Rows from block 9 of a small sound classifier, named by matrix and row number. Rows with one number belong to one neuron. Each number is 500 + 50 x the weight over its row's rms, rounded and kept within 0 to 999. All counts start at 0. Numbers have three digits each.
After each neuron's rows are labels from the 100 clips, of 14976, where the neuron reaches its highest value: "responds to" is what is common among them. Only what is clearly more common there than usual is listed. The data: acted Russian speech (Dusha).
# fc1: MLP up (model.blocks.9.mlp.fc1.weight, 1024x256), inputs 128-255
# fc2: MLP down (model.blocks.9.mlp.fc2.weight, 256x1024, transposed), outputs 128-255

fc1.275:601521424559491525539538474417523539526550470559547466457503486378566476554463410443556459407433533552488462460445390533491493499546477541559561460438508476537520467526449603537520508578517505461479362447500485489492454484507559467502549535438386505441540507483562507525580516419429516448560485404451573498480508471494452590395476548421580416465528519543515503427542476505467439439469
fc2.275:504460533439485472478492510563524489562516481487531548477569641478500624548513630467400452486562455459551515613525486546546499493426521472420553509521631561517558515475443462483506554458454472459537579593531519493566515510497514486558508535415503534455467500461499457554476481525566417477456481546536482559556454474524468487552495475576458500478452488513509494524542491498421552511528
responds to: emotion: neutral

fc1.143:509546610514453578446604501519435456446441463515482566515494508485503539508461519451470552379461501432451461488465507576409481491522497533487516524482585546420453639495545485472487526461443457578491574537458544590492422573491554620502507568526501460480478500534507670414411574434450473537478547526470494468473485490549485487502545533573493477446461549408516559476500586451537544492528
fc2.143:510540471445475490455537478579498450360461497423578544544522556480471444454537518437400458587507499469517543561518579504580571433517542376497526502543567499487499410534515490488556529485585540486556594483449596493534478474432460548510515432484520397451439504595511431455484473561490565488508550525511489407422473540485423502450462463568483494512510483595459490558519500533462556467537
responds to: emotion: sad

fc1.691:476553571540519476428506598475454523547533495594485538479539538616544462424508525456516501504458398510475527485493537405483451437448463553455483552437424526482585542556448542570505616531485495497467460579578529527515548426490453433539605509584569535511518506426484494484413473520599402456535632499560479563534439420518559451548515479495465512528498609449512508536423573490452585534520
fc2.691:592476541476447488515504488501522510552507527522567579383546537494532607595501538497517488514561492540451434509565453601476516536488449501475539535436581528440505530499453635435441514507389470553422588543476495457550455436438521389548525496469429555466535529447430444599560511466591503414437487570490569513494449394473460517552507508534502419385432510549551470504555481556453508467493
responds to: emotion: neutral

fc1.685:422543522485508461478462459595514434465421494510490577579506587513501474488571533459415507589542504551580488512494511405538406377512445479512608475528456477529433452526445571448475520535474429484458537514441527528407517404525448492501456557507465465526536598492541501539472481471579439517418448416454449580446509476555510471529570578448526468515457543421480548539374521554468476507623
fc2.685:561425553591491439571482473424531488541558535475522506470556510482500523553432511540502486469494505472513470454540419548421545587469483554534496475489498449486556461427482546533445423471436508491444483481564446431551417556461573476513547571439458617494448404468420469463554601451482462481503497553519597536544572444429476510544557491506568558488522457490524372433515438543447470610430
responds to: emotion: neutral

fc1.653:507614515600459586544450490553537544443591546524531552401530487541541522585590459538523470521528524502478530543461408544500513507587527507523509448512599483499464596546458496424446513505476481503512495580468546591479403417459439474512506373503518575491527613475541468430569502462507558497453556471447592549437451447508541493530490546507411482497418495547561501528513471561517524451556
fc2.653:499523464438453531441543448567468440441506517397554560501491591443484491498548587451453472491557548516491502578558447529538588540453481439443488597479580483471438524528437536445547584546568537545531544503434549450560466422439498511563499435404487431559443536562504445546497462582540522496476440549479459476397452467586486491452425475486519483463548496531489556534480494488500527451534
responds to: emotion: sad

fc1.417:500591495552471611498559385487475420472482463494476518524533487536494467506526549417461433487502525520475437525512570493500536534562458465538475521489449504533438508528432625518536502588462526513537539447536437508499561451495457396542573485576533456527440585508551497409417517462416522520508529487449532434520503433463544582381512456505538502445459537538469529496412517420578536517462
fc2.417:539479618396469513442485527544472556501529569566612532492447578446532626555546519506441495469480487517491566615485503502454501412496497504413540562481513501421566528474459473442418531482524481472523526623459526527438401468498521556526473455403465470484603476494487423525531481515550548477527477445500481534463469483532586498572478521487384432512461512512549512521488472537363545483612
responds to: emotion: sad

fc1.193:450569510522604566555519481533507583571541480476632549406508559570462532525531477481472508389424501444486505532491447492479559543519428528481454456493419517517482559465476563561486478532372507372490420460524415523435513494511521527524560576435426494481492437438572432348588463419570510390378491478426515478498526454533566539424531500520520551479458491466459487487467564499389490509474
fc2.193:556480488445450475494531484415568452475513528417557570494522461500460637582496499423473406440559494542498447472522446557488543451454527533557603506483634577456497456504435502471482586440508461538494587541445512458546352474485554466568525467515482502464468500516354460605501522562553494442503568571514539516396473493438381489538506507519546474473529501534519522547589448556450595510492
responds to: emotion: neutral

fc1.580:394437487387525460525523452428505483494503528535443546497567558503534551504617545448496504474485474485571495478589514495487568480478532467514565655468559513508492536474524515460575655514482457427509541538471603450427475447385480499508494404485581509546455456571394470461568556454474458597499507508465434441411441566510474449437442542499491571491533507504410475510521469541467574553502
fc2.580:482579555435447564446534451563469526497489415528634556471499548460520531518546502449449514494548504499508501545467497461484465518459416448489510515474530515437532559535436600428442488566486527504524571611523464512501464491397413468508554456474465484548537578519591439520522400572571545465466467506437513528522453473547508635530437526545490449503417511540505524528475502520421515403559
responds to: emotion: sad

fc1.296:503460486468478464453533525453552573477496583556580416487477567607419540453554444513429484494479450568482518565398490460549555435550476413552561485557512504497601489439483376501541485524481381416486551508510554452485400563580489575469498522474502506456546494445457482566544476505508578482417537484581551423460528525506477516521585555530470536513424447520499492462522466510492451421498
fc2.296:522563520486478507423528551561498529398505455524601539487555533445493509507580494435455506500520558538498558472491534513461501497550449426504534461483540490466463432568497554442496462528503499467493550602471529463434383485428443529511454456404480463544509557592540463441522407508503528487512424505461570551456453499455476617500463539580465417541438424588548443592512405541411546450596
responds to: emotion: sad

fc1.665:378505575524528466469484504602443481470446505568486514512505521515583573486539531439485544503562511473589499515516476415513475370549506489500479501495454543533484512540501451505465469543529474415522424537511474460406461522532531512484488522489505451324547417534515523467394495504537548539571526549537507504468471564480528538427525554481483479508496442511441480410576499492523562541525
fc2.665:462558438378531447456474474540491539474529428459502552563482488525504482498534493394391459511570414523437502462511528492567376467459524429464569455566553554517510485545469439523481508497504451498594564503455492557449522537514515511485573553536575473448488503547494517511451462536459461535535552522544475548489500492567437531405510553525511559534495516548423556473575567524597563487583
responds to: emotion: angry

fc1.100:485528524435369491465492512508505496483505520454512410409480529526552531556488517440499456545580512455518467441443461531441393397440517506525512497520531568496529567518389445539471521490475322406586570464524481499468467550530527418564408566546480530513568549565480520438473406544576463476559548474634621540468506485496521543491458508533532482466514543481412526465551533612592560471498
fc2.100:481471547605523597512489546430465459593479495501486481526575537496367500411521482572572544534439524485473489507562532509511545604455515551519433539453434389543493502529610487487554468510524534627390385456528494466535546439489485500525442431484444490594490527461521403580589536530484493480469473463486459417504507547412497434513530447408452510477526499436566419500428431451489433510477
responds to: emotion: positive

fc1.634:497435535460443445490547521497430465584546541514575505570677520479473582512462495387460479521506497566368425490437501424508479494467470507569449412536483430506595476585582486508494525509509472516514510501424456434494559481541467484561445521465444487498527534526434389561510491490488453508471463511499504590539530474545520469590559486463357599491478492484531470513423490491484507412578
fc2.634:571562528477417537423568441583489507422493515483616575425502534418561540537590581469487504523490567486482536536473483552498548469555438481524488521456545545460485460526428575455495551551489565536520546533418549467546387447417463513550483378421423420519474590553541457487485433554544594451491485492453507458451419489474472548456412527525486403501431477566549492552513504482441567409520
responds to: emotion: sad

fc1.518:527482490477425559440583506541529506593518477486519503455489499468537519535542559452441518516472390442463459511428461457574477498479524386527523493549518552504593538505438426555468575543535577420471572504408451522430468467405476589465533515516563428495520519495459563505513482474519563567445503414529543528475452395585488588499450486568525564547488465497510501434452548581496483364538
fc2.518:522546526505496544474529541498498378387454495479557538515424445466561434499538522507551544575573566484538545429552556500494527445469461526536518491429501509454418467481489619435546503558560511514544498562471554503404370486480495434538481468457470450518423550554531482470446487503518515482592417558426502469387446531470516502445470522471520381562513508516513528530489477543559546477548
responds to: emotion: positive

fc1.576:493631523563496485594456551524527553545541471468464534490428514610495454511560458458517496439444479466488475533508518566495410447495500533446488526495420527395527446530456528502560605550449472514506534527532514582479489495457490506469564483593489506599521499469497559527396480471515517502558593435473406537476410577541531438566452525468416530527413553413592472617449533461534539469525
fc2.576:559486494447453463492522472542535555464552551445587551416521493482513562557438545463458452538588496535534453505507452555555537497480481441509596460521629550482524519502442579460477514485468472518494606495458469501525442464432530462524550516469498549396529493506429477551505513518556543446430500655523573524463491421452368508525517574626528463447407492596488431485618510634450563499450
responds to: emotion: neutral

fc1.294:582441451444417455478592555519536485521516533503558480542579427463562543551486475458516492573391445524458622558388520468468517517487439440455366520495505543447519487540485498488542567529570467582513563441431497455526524482467441521487424436466471474525519572574510443548496495463445463476452560413450538524533410521508528499495545515490502522450422440542497544509457568497448521438493
fc2.294:466578491495558515474508418545485467419443407451531513509346425446540415489488500392491512449610501478480465504518500482494507442506531520518483460492546602600428536549456540520544475546559509417543507552480463519479498498539443548509579530506510420428418498573573523439433440515426586518481451563511437451449499484472512567368498550585610486522546544528455611520564557482587536461459
responds to: emotion: angry

fc1.343:421557538472485516565562533475502528403487468537391558439518502505467524525600462430482492480423499500461540490501490554523521566513515459510439654489429452458435524551609523423503618499567464504498516538449486457490472481463489459491464528517479490542527582467404493565552547477477497485613549546487519486433409502526443440498421550363611511466570471484473460558405479528545517490549
fc2.343:551558496465473537453524369614475473447506447459673502495486580455501487502553525466362521452526462505535484611456488513460526510525426429509480542510553519475527505539440564473461510564488625459512537547492501519522461485412411555518542399463497484512514546532606459463496382550536558486410525527475510526494459459512504612465475516598450437516506469568511514526522468447364519427507
responds to: emotion: sad

fc1.711:466481531439500505468464574480503509539421557565494481461438510519493520573538516525548564478516511563414504471479509543455496439520583546494546513461485399470503545434506405506483468421536419461466447484539461601456429501562427573479491500521514460485534462475489502531474498464554436590511473429550402567418398540495441431623518664421500566591494524461505612537533613562516474586503
fc2.711:571495504577486585452519457484475422492496483523507477545547541503459535449551469543546557547397554466481487581551554557428505552543423501548425556405479482483456504500540582457555547555519542580381460464508479445503498440471494475552453423521441490572539572523494427526550485525559549477484548439418482446462492498481577460456424422466488446464492502467558510541436462376493484430474
responds to: emotion: sad

fc1.579:525532572504457531488602451458523509392464608567526422417528490491526620569529409529472498521454522498362518467437533529387561559531505538534520479466406552470463438489514464548447581542598478513554560540428442425494361493436446530489452450487395553558460494540473518466511539477498525460533538401540565488404538460527554512426507552402539482492488528470451479497505495557531506512579
fc2.579:486462490499522464525489471450549542548528411466485479500472394510518456508426533472471533383526511514559456348482465516495424541507496492524496400460519513543485552462515441610471444429484504480527471523553446459462487560552540531492577555491503508506408427485481591449459570486424420493476441504568513604536562476466495522526555587486556543531618489516519505443529492592544491559481
responds to: emotion: angry

fc1.467:488585457515543436568460552460536490405517517551583515436524575600567514509562529459449466488493520494429470496487543552554369511484463606487525529531456542452510451454456519532579573395488463510531520627471512512478429502473477493590531495530552409419500596393517544501434576496514460539452531461556452465429450603472475453566401540484476455539517527424556571541413527530490438428514
fc2.467:594441528533441457572525515517526599563574533522536501390523505510502591570402549555516494527465492585502504474479459562464513513566483555547545450443523518463612540454507513516368469453474439530441529462518459499534478471454609440525469492480438634496580489420449441529551533438544499418453496471521556499546547410441487508595559575531474487416437500522567388458571502542463515532442
responds to: emotion: neutral

fc1.440:483539555525510461516528511439560489439529482471607514502603502514443479605587542487455505508527494503384510456433550544488501521488485499512524464593524528525507474478494489584519573464646501527447530489460559489487424533378527410531406493507498452526475548458391517504529584559500476525507558495527498503466463548545495406540512436519485521560444560492543543560442481647422535568484
fc2.440:542478495486491473532499412534542576571542498442502465418458459509495545562412507515546444397549524539492404576503382564448512556514440549589538469418553563528518486437426521499338434477374555508484502503509420493465475534548556476531601535497439552476506498458508486525505463465484503459489489581515601562529564423479474597495514550500617551402434545531541500485588460490549495535444
responds to: emotion: neutral

fc1.541:444469500458445508477509583528499501389540552531610381580521475470493522519481450519465518473344464608543518526514485542440554490558523544572455509507471575429549521442552558497419513529462556490411552532475521546475498500488458563431462490431462553535536619580441467518490488487467432530437465511543562569507468493480467439585535487403466506457482512449474534444467486548532468513520
fc2.541:459499534562585559497401540533479526543509462536444465571416440586482413383517468507488576524426491477499530486453533404496391507479518537488456479457384474514508530508551404536473461490542521494520392403552505548436541578551517506492474509586495473526567526535585567478478483477443491598571589438478451478548503595540584491474508501469481560568484509456510519459435507428549494521487
responds to: emotion: angry

fc1.698:456590590437451470475516514498498501468560501560470491499519434427561574539536544486540435449483478523551462520570486581432495482565549575598509573515498522335520603541537559514437525577432448509484670564485553511503450508454491549486459510519564515464493486507405475516601547436568422522499518469505474515445399524482581575567525535523497469432576528490480452571486482552463577519555
fc2.698:420538436506552456503495493533463470481466460473414452603551414480511452438545493434508510533560443484450454441520541485556476568473553434492504484545567461563457469532574439587543540456546491493492485508504487510501539526559524500471487565585574462475421530574518569417469532511421456555472441528528463460524522510534387456427555526485582623527618555510415521483527488536578505485357
responds to: emotion: angry