From a checkpoint of a small sound classifier: 6.63M parameters.
Rows from block 2, named by matrix and row number. Each number is 50 + 15 x the weight over its row's rms, rounded and kept within 0 to 99. All counts start at 0. After the name is the row's rms in percent of the matrix's.
# f: cross-patch linear (model.blocks.2.mixer.f.weight, 160x160), inputs 0-79
f.89 101:45 46 78 64 49 74 20 53 65 32 65 33 71 59 49 36 54 44 52 38 64 59 68 36 55 57 60 51 21 49 48 59 41 63 56 56 39 70 39 89 29 74 51 52 78 70 59 66 65 55 52 49 54 42 16 58 51 66 41 46 49 47 61 85 70 51 52 41 46 59 43 41 50 44 70 73 61 22 44 61
f.90 101:33 37 43 55 57 51 32 57 49 43 52 44 56 48 62 54 58 44 64 42 51 58 49 62 95 15 39 53 56 60 60 54 51 36 59 47 66 64 64 64 69 44 72 45 09 77 40 58 74 44 46 75 53 41 45 43 62 50 38 55 55 60 43 60 34 68 61 57 32 63 41 60 26 47 57 74 28 60 53 66
f.91 104:59 83 49 44 51 19 59 46 31 52 42 53 57 80 30 56 46 55 49 49 42 53 42 48 54 50 84 46 54 95 52 46 60 51 24 42 65 25 62 58 55 59 54 43 37 39 46 44 70 69 58 50 66 84 28 34 38 51 33 46 56 41 25 41 61 50 37 67 49 66 30 81 66 53 36 45 29 39 67 79
f.92 111:20 33 46 35 48 42 61 43 58 54 47 34 42 43 31 37 21 33 49 43 61 51 52 69 41 17 62 52 31 48 50 57 55 21 26 45 40 37 19 55 16 38 31 61 56 67 61 47 64 34 60 42 33 65 55 41 44 57 52 56 45 67 68 53 42 52 41 49 47 41 36 26 46 65 35 33 43 41 65 44
f.93 100:37 45 43 60 42 26 49 59 49 58 57 54 50 62 46 52 37 71 67 22 58 47 48 55 29 49 52 60 37 52 31 19 55 56 51 52 27 28 42 53 42 52 59 49 47 76 66 69 29 75 44 26 84 54 56 64 39 43 46 54 46 47 47 54 57 49 31 60 51 73 56 63 48 20 59 38 56 61 64 60
f.94 107:58 55 43 66 37 40 78 54 35 58 43 87 53 69 67 60 44 59 55 54 47 49 22 40 57 63 46 39 48 39 36 62 74 39 37 37 63 40 77 63 56 36 82 43 66 53 74 56 55 61 62 55 65 58 50 50 12 50 59 33 48 32 36 26 62 33 58 39 36 42 48 46 37 46 16 58 30 25 54 54
f.95 107:59 54 70 66 53 65 45 64 61 99 80 30 47 67 46 31 36 35 56 54 52 54 77 42 57 40 58 35 38 24 54 52 48 52 59 52 65 34 41 55 38 60 71 48 42 91 31 35 80 79 49 95 55 67 42 58 56 64 50 32 45 56 79 74 63 21 47 63 26 51 53 54 42 28 62 62 63 54 48 81
f.96 112:44 35 52 22 39 47 49 47 48 66 66 37 55 17 28 57 62 56 42 40 59 70 60 55 56 35 53 40 64 45 74 60 59 61 60 71 61 43 34 24 51 24 58 35 51 41 44 42 42 41 55 29 59 37 29 49 62 47 52 67 58 84 67 56 52 53 54 79 57 51 67 45 37 54 73 50 84 52 28 55
f.97 092:22 62 61 74 56 29 30 18 66 70 59 52 46 66 52 38 60 91 27 66 42 33 53 42 59 60 99 68 54 41 33 63 56 41 63 67 51 72 49 50 54 45 68 54 35 37 48 39 72 54 43 67 66 62 71 74 64 37 53 68 32 24 35 51 49 32 50 59 60 26 36 63 54 44 38 30 39 30 43 30
f.98 094:65 53 52 12 53 48 48 36 48 53 67 35 30 20 39 25 36 26 33 56 33 62 71 35 40 78 44 39 57 35 59 31 61 62 48 51 52 65 29 35 56 51 69 87 54 43 61 50 58 30 84 52 48 59 47 47 47 67 79 40 42 44 62 75 59 44 41 65 64 62 56 43 24 58 58 59 55 59 63 46
f.99 104:47 58 21 48 71 14 27 24 78 46 53 79 31 45 68 60 71 49 65 48 47 21 42 39 34 22 42 37 36 63 39 43 25 54 38 27 64 72 51 42 57 74 50 41 33 32 66 36 38 52 50 12 46 37 58 59 38 58 59 74 58 58 46 37 54 34 84 65 60 42 52 38 40 68 31 49 45 67 40 34
f.100 101:55 51 39 28 41 78 45 68 37 56 56 37 69 33 78 40 44 62 63 21 53 53 41 65 30 84 35 45 64 63 64 47 29 25 60 46 49 59 79 55 66 66 58 41 59 75 34 43 51 22 44 90 76 28 60 46 30 74 71 19 43 41 59 44 27 74 26 33 70 37 52 42 55 61 47 45 68 42 49 55
f.101 103:30 43 54 51 55 65 49 63 65 58 43 46 33 61 58 62 80 52 47 62 49 64 81 76 52 78 84 75 79 52 81 99 63 43 58 51 63 62 68 64 62 77 61 56 32 58 59 54 63 68 28 47 51 41 52 51 72 49 56 64 70 36 35 30 42 37 46 71 59 54 49 47 55 66 38 52 63 49 62 42
f.102 110:52 46 28 69 60 61 56 74 48 62 50 35 44 78 54 38 36 51 35 25 56 30 56 15 42 45 47 29 51 75 73 53 88 48 62 33 65 73 54 60 38 41 64 54 53 24 41 61 64 34 63 42 38 63 62 26 55 39 34 41 47 35 49 71 46 52 59 63 57 42 41 55 34 73 53 51 58 54 57 34
f.103 102:67 55 61 44 41 51 35 63 65 48 56 48 42 63 37 63 46 61 55 31 48 68 47 56 65 44 75 55 25 31 27 32 50 31 40 56 71 62 70 42 77 64 24 46 24 50 69 60 63 47 58 43 33 18 75 79 69 54 54 24 47 61 43 42 57 47 64 55 31 65 24 52 44 54 81 66 37 50 44 62
f.104 109:53 75 47 66 47 51 54 53 32 39 58 59 63 56 60 72 41 54 28 49 56 78 38 32 59 48 31 24 43 44 49 52 50 68 59 47 30 70 30 23 56 27 72 27 77 69 37 46 45 42 56 44 41 70 58 39 85 44 21 64 18 77 32 45 70 68 52 27 50 67 61 57 38 84 67 36 57 58 39 43
f.105 099:46 50 37 38 74 53 71 36 53 55 36 47 32 44 47 41 25 44 46 49 74 72 65 69 39 67 69 46 44 59 36 53 20 29 47 64 68 33 34 61 58 45 55 59 25 35 40 74 40 72 53 44 64 52 42 39 32 66 45 54 56 12 79 36 53 53 12 51 36 49 22 38 69 25 55 71 60 52 62 46
f.106 099:39 48 51 57 39 44 57 68 65 41 62 60 66 23 20 37 39 14 64 70 26 50 39 41 67 66 62 41 56 51 41 66 59 55 63 77 40 48 58 49 32 47 74 51 38 66 56 60 53 73 82 43 61 53 40 49 58 52 47 55 53 45 52 55 30 46 70 57 41 76 37 39 63 67 51 54 47 37 50 49
f.107 100:51 44 71 83 45 54 66 39 68 38 51 77 57 70 58 48 62 68 66 54 59 40 52 50 43 18 55 34 65 49 39 53 67 32 37 53 83 49 38 45 42 39 58 53 59 23 58 61 50 70 38 58 41 48 67 59 51 73 65 51 36 99 80 36 79 34 61 52 65 67 45 68 65 41 67 62 37 67 51 85
f.108 098:39 62 53 26 61 55 30 61 39 40 84 74 62 58 52 49 49 54 34 48 62 59 52 55 38 38 30 34 67 53 77 29 67 67 72 21 59 60 55 52 61 34 71 34 53 56 51 74 34 36 24 74 58 42 62 48 38 69 58 66 59 68 64 44 61 62 79 43 55 70 47 56 49 58 59 70 54 54 61 50
f.109 104:42 40 43 60 56 26 29 52 52 57 20 58 50 45 66 83 66 46 56 53 69 72 61 66 59 34 56 47 72 40 58 56 74 10 53 71 34 62 78 54 55 43 49 58 39 53 54 58 46 39 51 51 52 20 60 66 40 12 42 64 48 27 60 45 61 70 46 53 60 64 51 61 46 45 74 53 47 25 60 35
f.110 107:59 35 65 75 69 42 43 06 64 35 52 46 32 49 54 62 68 63 71 70 61 39 14 43 34 37 51 65 39 43 35 52 32 38 34 44 53 45 80 58 43 55 47 80 52 64 15 50 34 50 51 77 25 49 39 39 52 41 30 83 61 52 58 51 57 36 51 35 54 65 75 54 66 70 75 38 45 54 43 46
f.111 098:58 73 60 53 63 75 69 47 60 57 48 63 91 42 31 65 40 56 54 47 42 60 21 56 59 69 43 45 55 33 67 50 41 61 51 31 44 57 54 45 41 20 56 71 55 57 30 52 29 39 49 11 41 59 55 58 45 67 32 48 28 78 26 51 59 67 51 44 65 71 51 51 59 53 54 40 62 43 73 50
f.112 099:53 70 30 58 69 46 51 52 61 62 65 63 50 38 40 68 52 64 81 47 73 63 48 62 77 43 33 47 40 38 64 25 48 43 45 41 64 21 63 52 46 23 78 58 51 86 44 57 29 51 78 57 59 37 28 38 36 30 60 44 51 58 50 48 61 43 35 51 41 35 52 55 51 38 71 54 69 54 61 63
f.113 100:49 57 35 58 49 67 42 74 49 60 47 42 39 55 53 28 23 44 49 18 47 52 52 12 72 66 65 43 59 55 51 59 50 72 47 61 43 43 63 60 54 50 62 58 59 68 62 70 62 24 49 56 45 49 22 45 82 63 65 67 57 51 64 46 62 68 88 54 56 64 46 57 59 54 41 81 61 59 76 59
f.114 096:42 62 69 63 50 72 54 37 66 44 48 53 45 57 57 29 34 71 68 56 64 43 38 47 75 47 69 54 65 66 73 57 70 47 43 54 36 62 38 69 50 64 42 85 77 53 47 58 80 67 41 22 73 52 45 58 54 21 67 55 41 44 80 19 58 56 47 33 45 42 63 19 37 57 65 33 77 60 60 76
f.115 096:34 48 31 87 43 46 37 55 44 39 36 68 60 49 37 66 64 67 63 63 71 60 83 72 73 67 71 53 32 26 37 44 42 19 54 83 61 61 45 73 66 62 67 51 43 77 24 68 31 42 71 55 67 55 44 63 73 62 54 36 52 51 50 68 52 55 59 84 60 43 44 50 76 50 74 65 59 61 34 35
f.116 092:55 53 40 72 46 55 32 44 41 51 52 57 45 25 39 50 43 64 65 42 84 41 29 38 38 46 64 29 31 55 45 49 39 31 26 29 63 41 45 42 31 72 42 54 55 34 52 54 81 53 73 55 82 63 63 46 70 64 31 43 58 99 59 64 50 34 48 59 51 35 39 22 52 69 46 69 70 66 49 66
f.117 093:25 48 67 71 46 44 71 65 57 39 61 28 55 50 22 40 65 55 43 41 57 89 43 33 49 35 69 69 36 19 58 84 54 60 52 70 65 33 73 56 38 39 32 49 56 54 73 43 47 44 14 57 50 85 63 53 56 48 53 64 58 56 15 43 67 66 46 31 60 37 33 47 46 26 35 67 30 47 36 70
f.118 092:46 47 40 39 85 38 52 58 31 76 59 44 52 41 66 43 54 73 51 52 49 72 63 69 55 52 43 67 65 14 61 65 58 41 57 64 37 23 63 85 43 53 50 36 40 36 53 56 70 49 40 50 50 68 45 58 51 41 45 25 73 55 58 46 34 43 44 48 65 47 76 73 45 60 27 49 25 24 71 55
f.119 092:74 65 25 43 73 23 58 37 49 58 75 54 58 27 45 41 37 27 23 25 45 64 45 65 67 57 41 46 64 51 50 32 84 75 65 50 42 29 60 64 42 38 65 80 54 69 37 32 61 41 45 56 45 62 64 56 46 39 41 66 34 30 57 64 29 66 56 68 60 63 60 37 45 66 51 56 67 29 59 55
f.120 097:59 62 48 31 73 57 89 57 23 51 40 67 60 33 49 52 41 75 52 56 22 44 40 59 51 57 42 49 71 47 74 74 57 56 43 50 87 44 51 32 53 56 32 48 58 40 50 19 46 29 30 63 37 45 56 63 36 67 65 54 68 67 43 54 68 39 43 49 16 60 65 63 28 55 35 55 58 56 47 73
f.121 100:60 64 57 41 43 38 20 57 37 34 65 55 44 31 57 85 49 53 28 59 38 59 38 28 73 26 15 62 04 84 60 42 38 40 70 38 62 74 34 56 51 56 54 47 53 35 59 52 33 28 40 50 59 57 69 45 33 53 46 59 65 80 45 56 57 35 71 26 42 57 63 30 42 94 39 67 22 50 61 41
f.122 098:72 62 69 37 49 42 33 64 41 55 42 50 61 42 67 62 63 50 45 29 39 71 70 46 44 64 54 40 52 51 57 59 46 61 70 43 64 78 39 65 31 18 60 45 63 71 26 53 43 54 54 22 75 31 66 35 38 40 61 39 44 77 62 75 69 72 52 53 60 57 64 54 54 77 59 48 67 62 56 57
f.123 105:45 63 53 53 39 27 47 44 50 51 43 53 44 56 64 36 41 40 60 46 54 22 24 44 77 28 36 59 68 70 40 48 73 20 30 43 21 42 55 46 53 42 54 58 45 32 53 61 16 48 71 42 51 54 28 68 42 51 35 56 72 55 61 49 59 41 61 34 45 22 53 51 60 51 52 56 58 50 69 62
f.124 096:35 71 46 53 56 45 46 63 62 53 55 68 56 63 41 55 78 64 70 80 58 37 64 63 51 31 33 26 56 52 61 62 74 45 50 24 72 51 77 61 56 58 52 54 45 28 61 28 55 34 41 42 57 57 64 57 24 75 51 46 33 63 26 36 60 39 31 48 51 51 58 63 42 53 55 46 61 60 59 38
f.125 093:58 49 40 47 72 86 39 25 60 78 75 35 69 58 29 43 45 34 48 36 45 29 26 26 61 81 48 34 55 53 55 66 32 62 30 69 30 38 41 50 37 60 51 32 56 64 65 55 78 38 42 62 50 43 39 21 71 39 69 62 45 56 69 56 18 61 38 34 25 69 58 52 48 63 51 65 54 39 65 39
f.126 099:49 50 72 61 69 38 51 45 34 69 72 49 34 59 55 37 54 66 35 46 50 63 48 33 21 52 57 51 51 46 39 51 48 94 47 60 51 69 82 06 57 34 78 40 40 40 00 36 25 49 48 68 53 81 65 44 56 42 46 45 50 41 56 59 48 63 51 66 73 87 44 58 32 37 55 55 54 70 63 22
f.127 091:44 52 47 51 39 51 26 38 58 43 35 40 56 44 66 42 28 52 57 59 35 57 47 44 45 67 39 62 45 70 66 47 47 46 39 65 47 80 48 72 64 24 56 52 56 35 54 50 43 60 30 57 70 27 31 63 63 46 72 19 45 47 48 69 53 69 66 16 36 19 53 61 51 28 37 55 66 49 52 50
f.128 095:33 29 50 53 52 30 43 81 35 44 24 37 61 44 64 74 55 39 33 29 53 70 44 38 47 31 63 68 08 34 51 38 26 52 49 58 12 65 35 38 31 35 55 45 33 29 40 50 63 31 71 40 47 25 52 45 31 33 31 81 47 47 64 42 54 63 54 60 47 50 53 54 46 58 43 49 53 73 51 62
f.129 095:38 67 78 64 65 48 77 57 54 37 74 60 47 31 39 60 54 64 66 37 55 85 52 71 28 84 58 56 48 49 48 57 28 60 72 61 47 33 35 30 30 37 43 56 68 52 63 57 35 70 50 53 66 51 47 61 30 25 22 42 41 39 44 40 39 52 39 62 72 41 68 78 34 30 68 50 66 68 64 69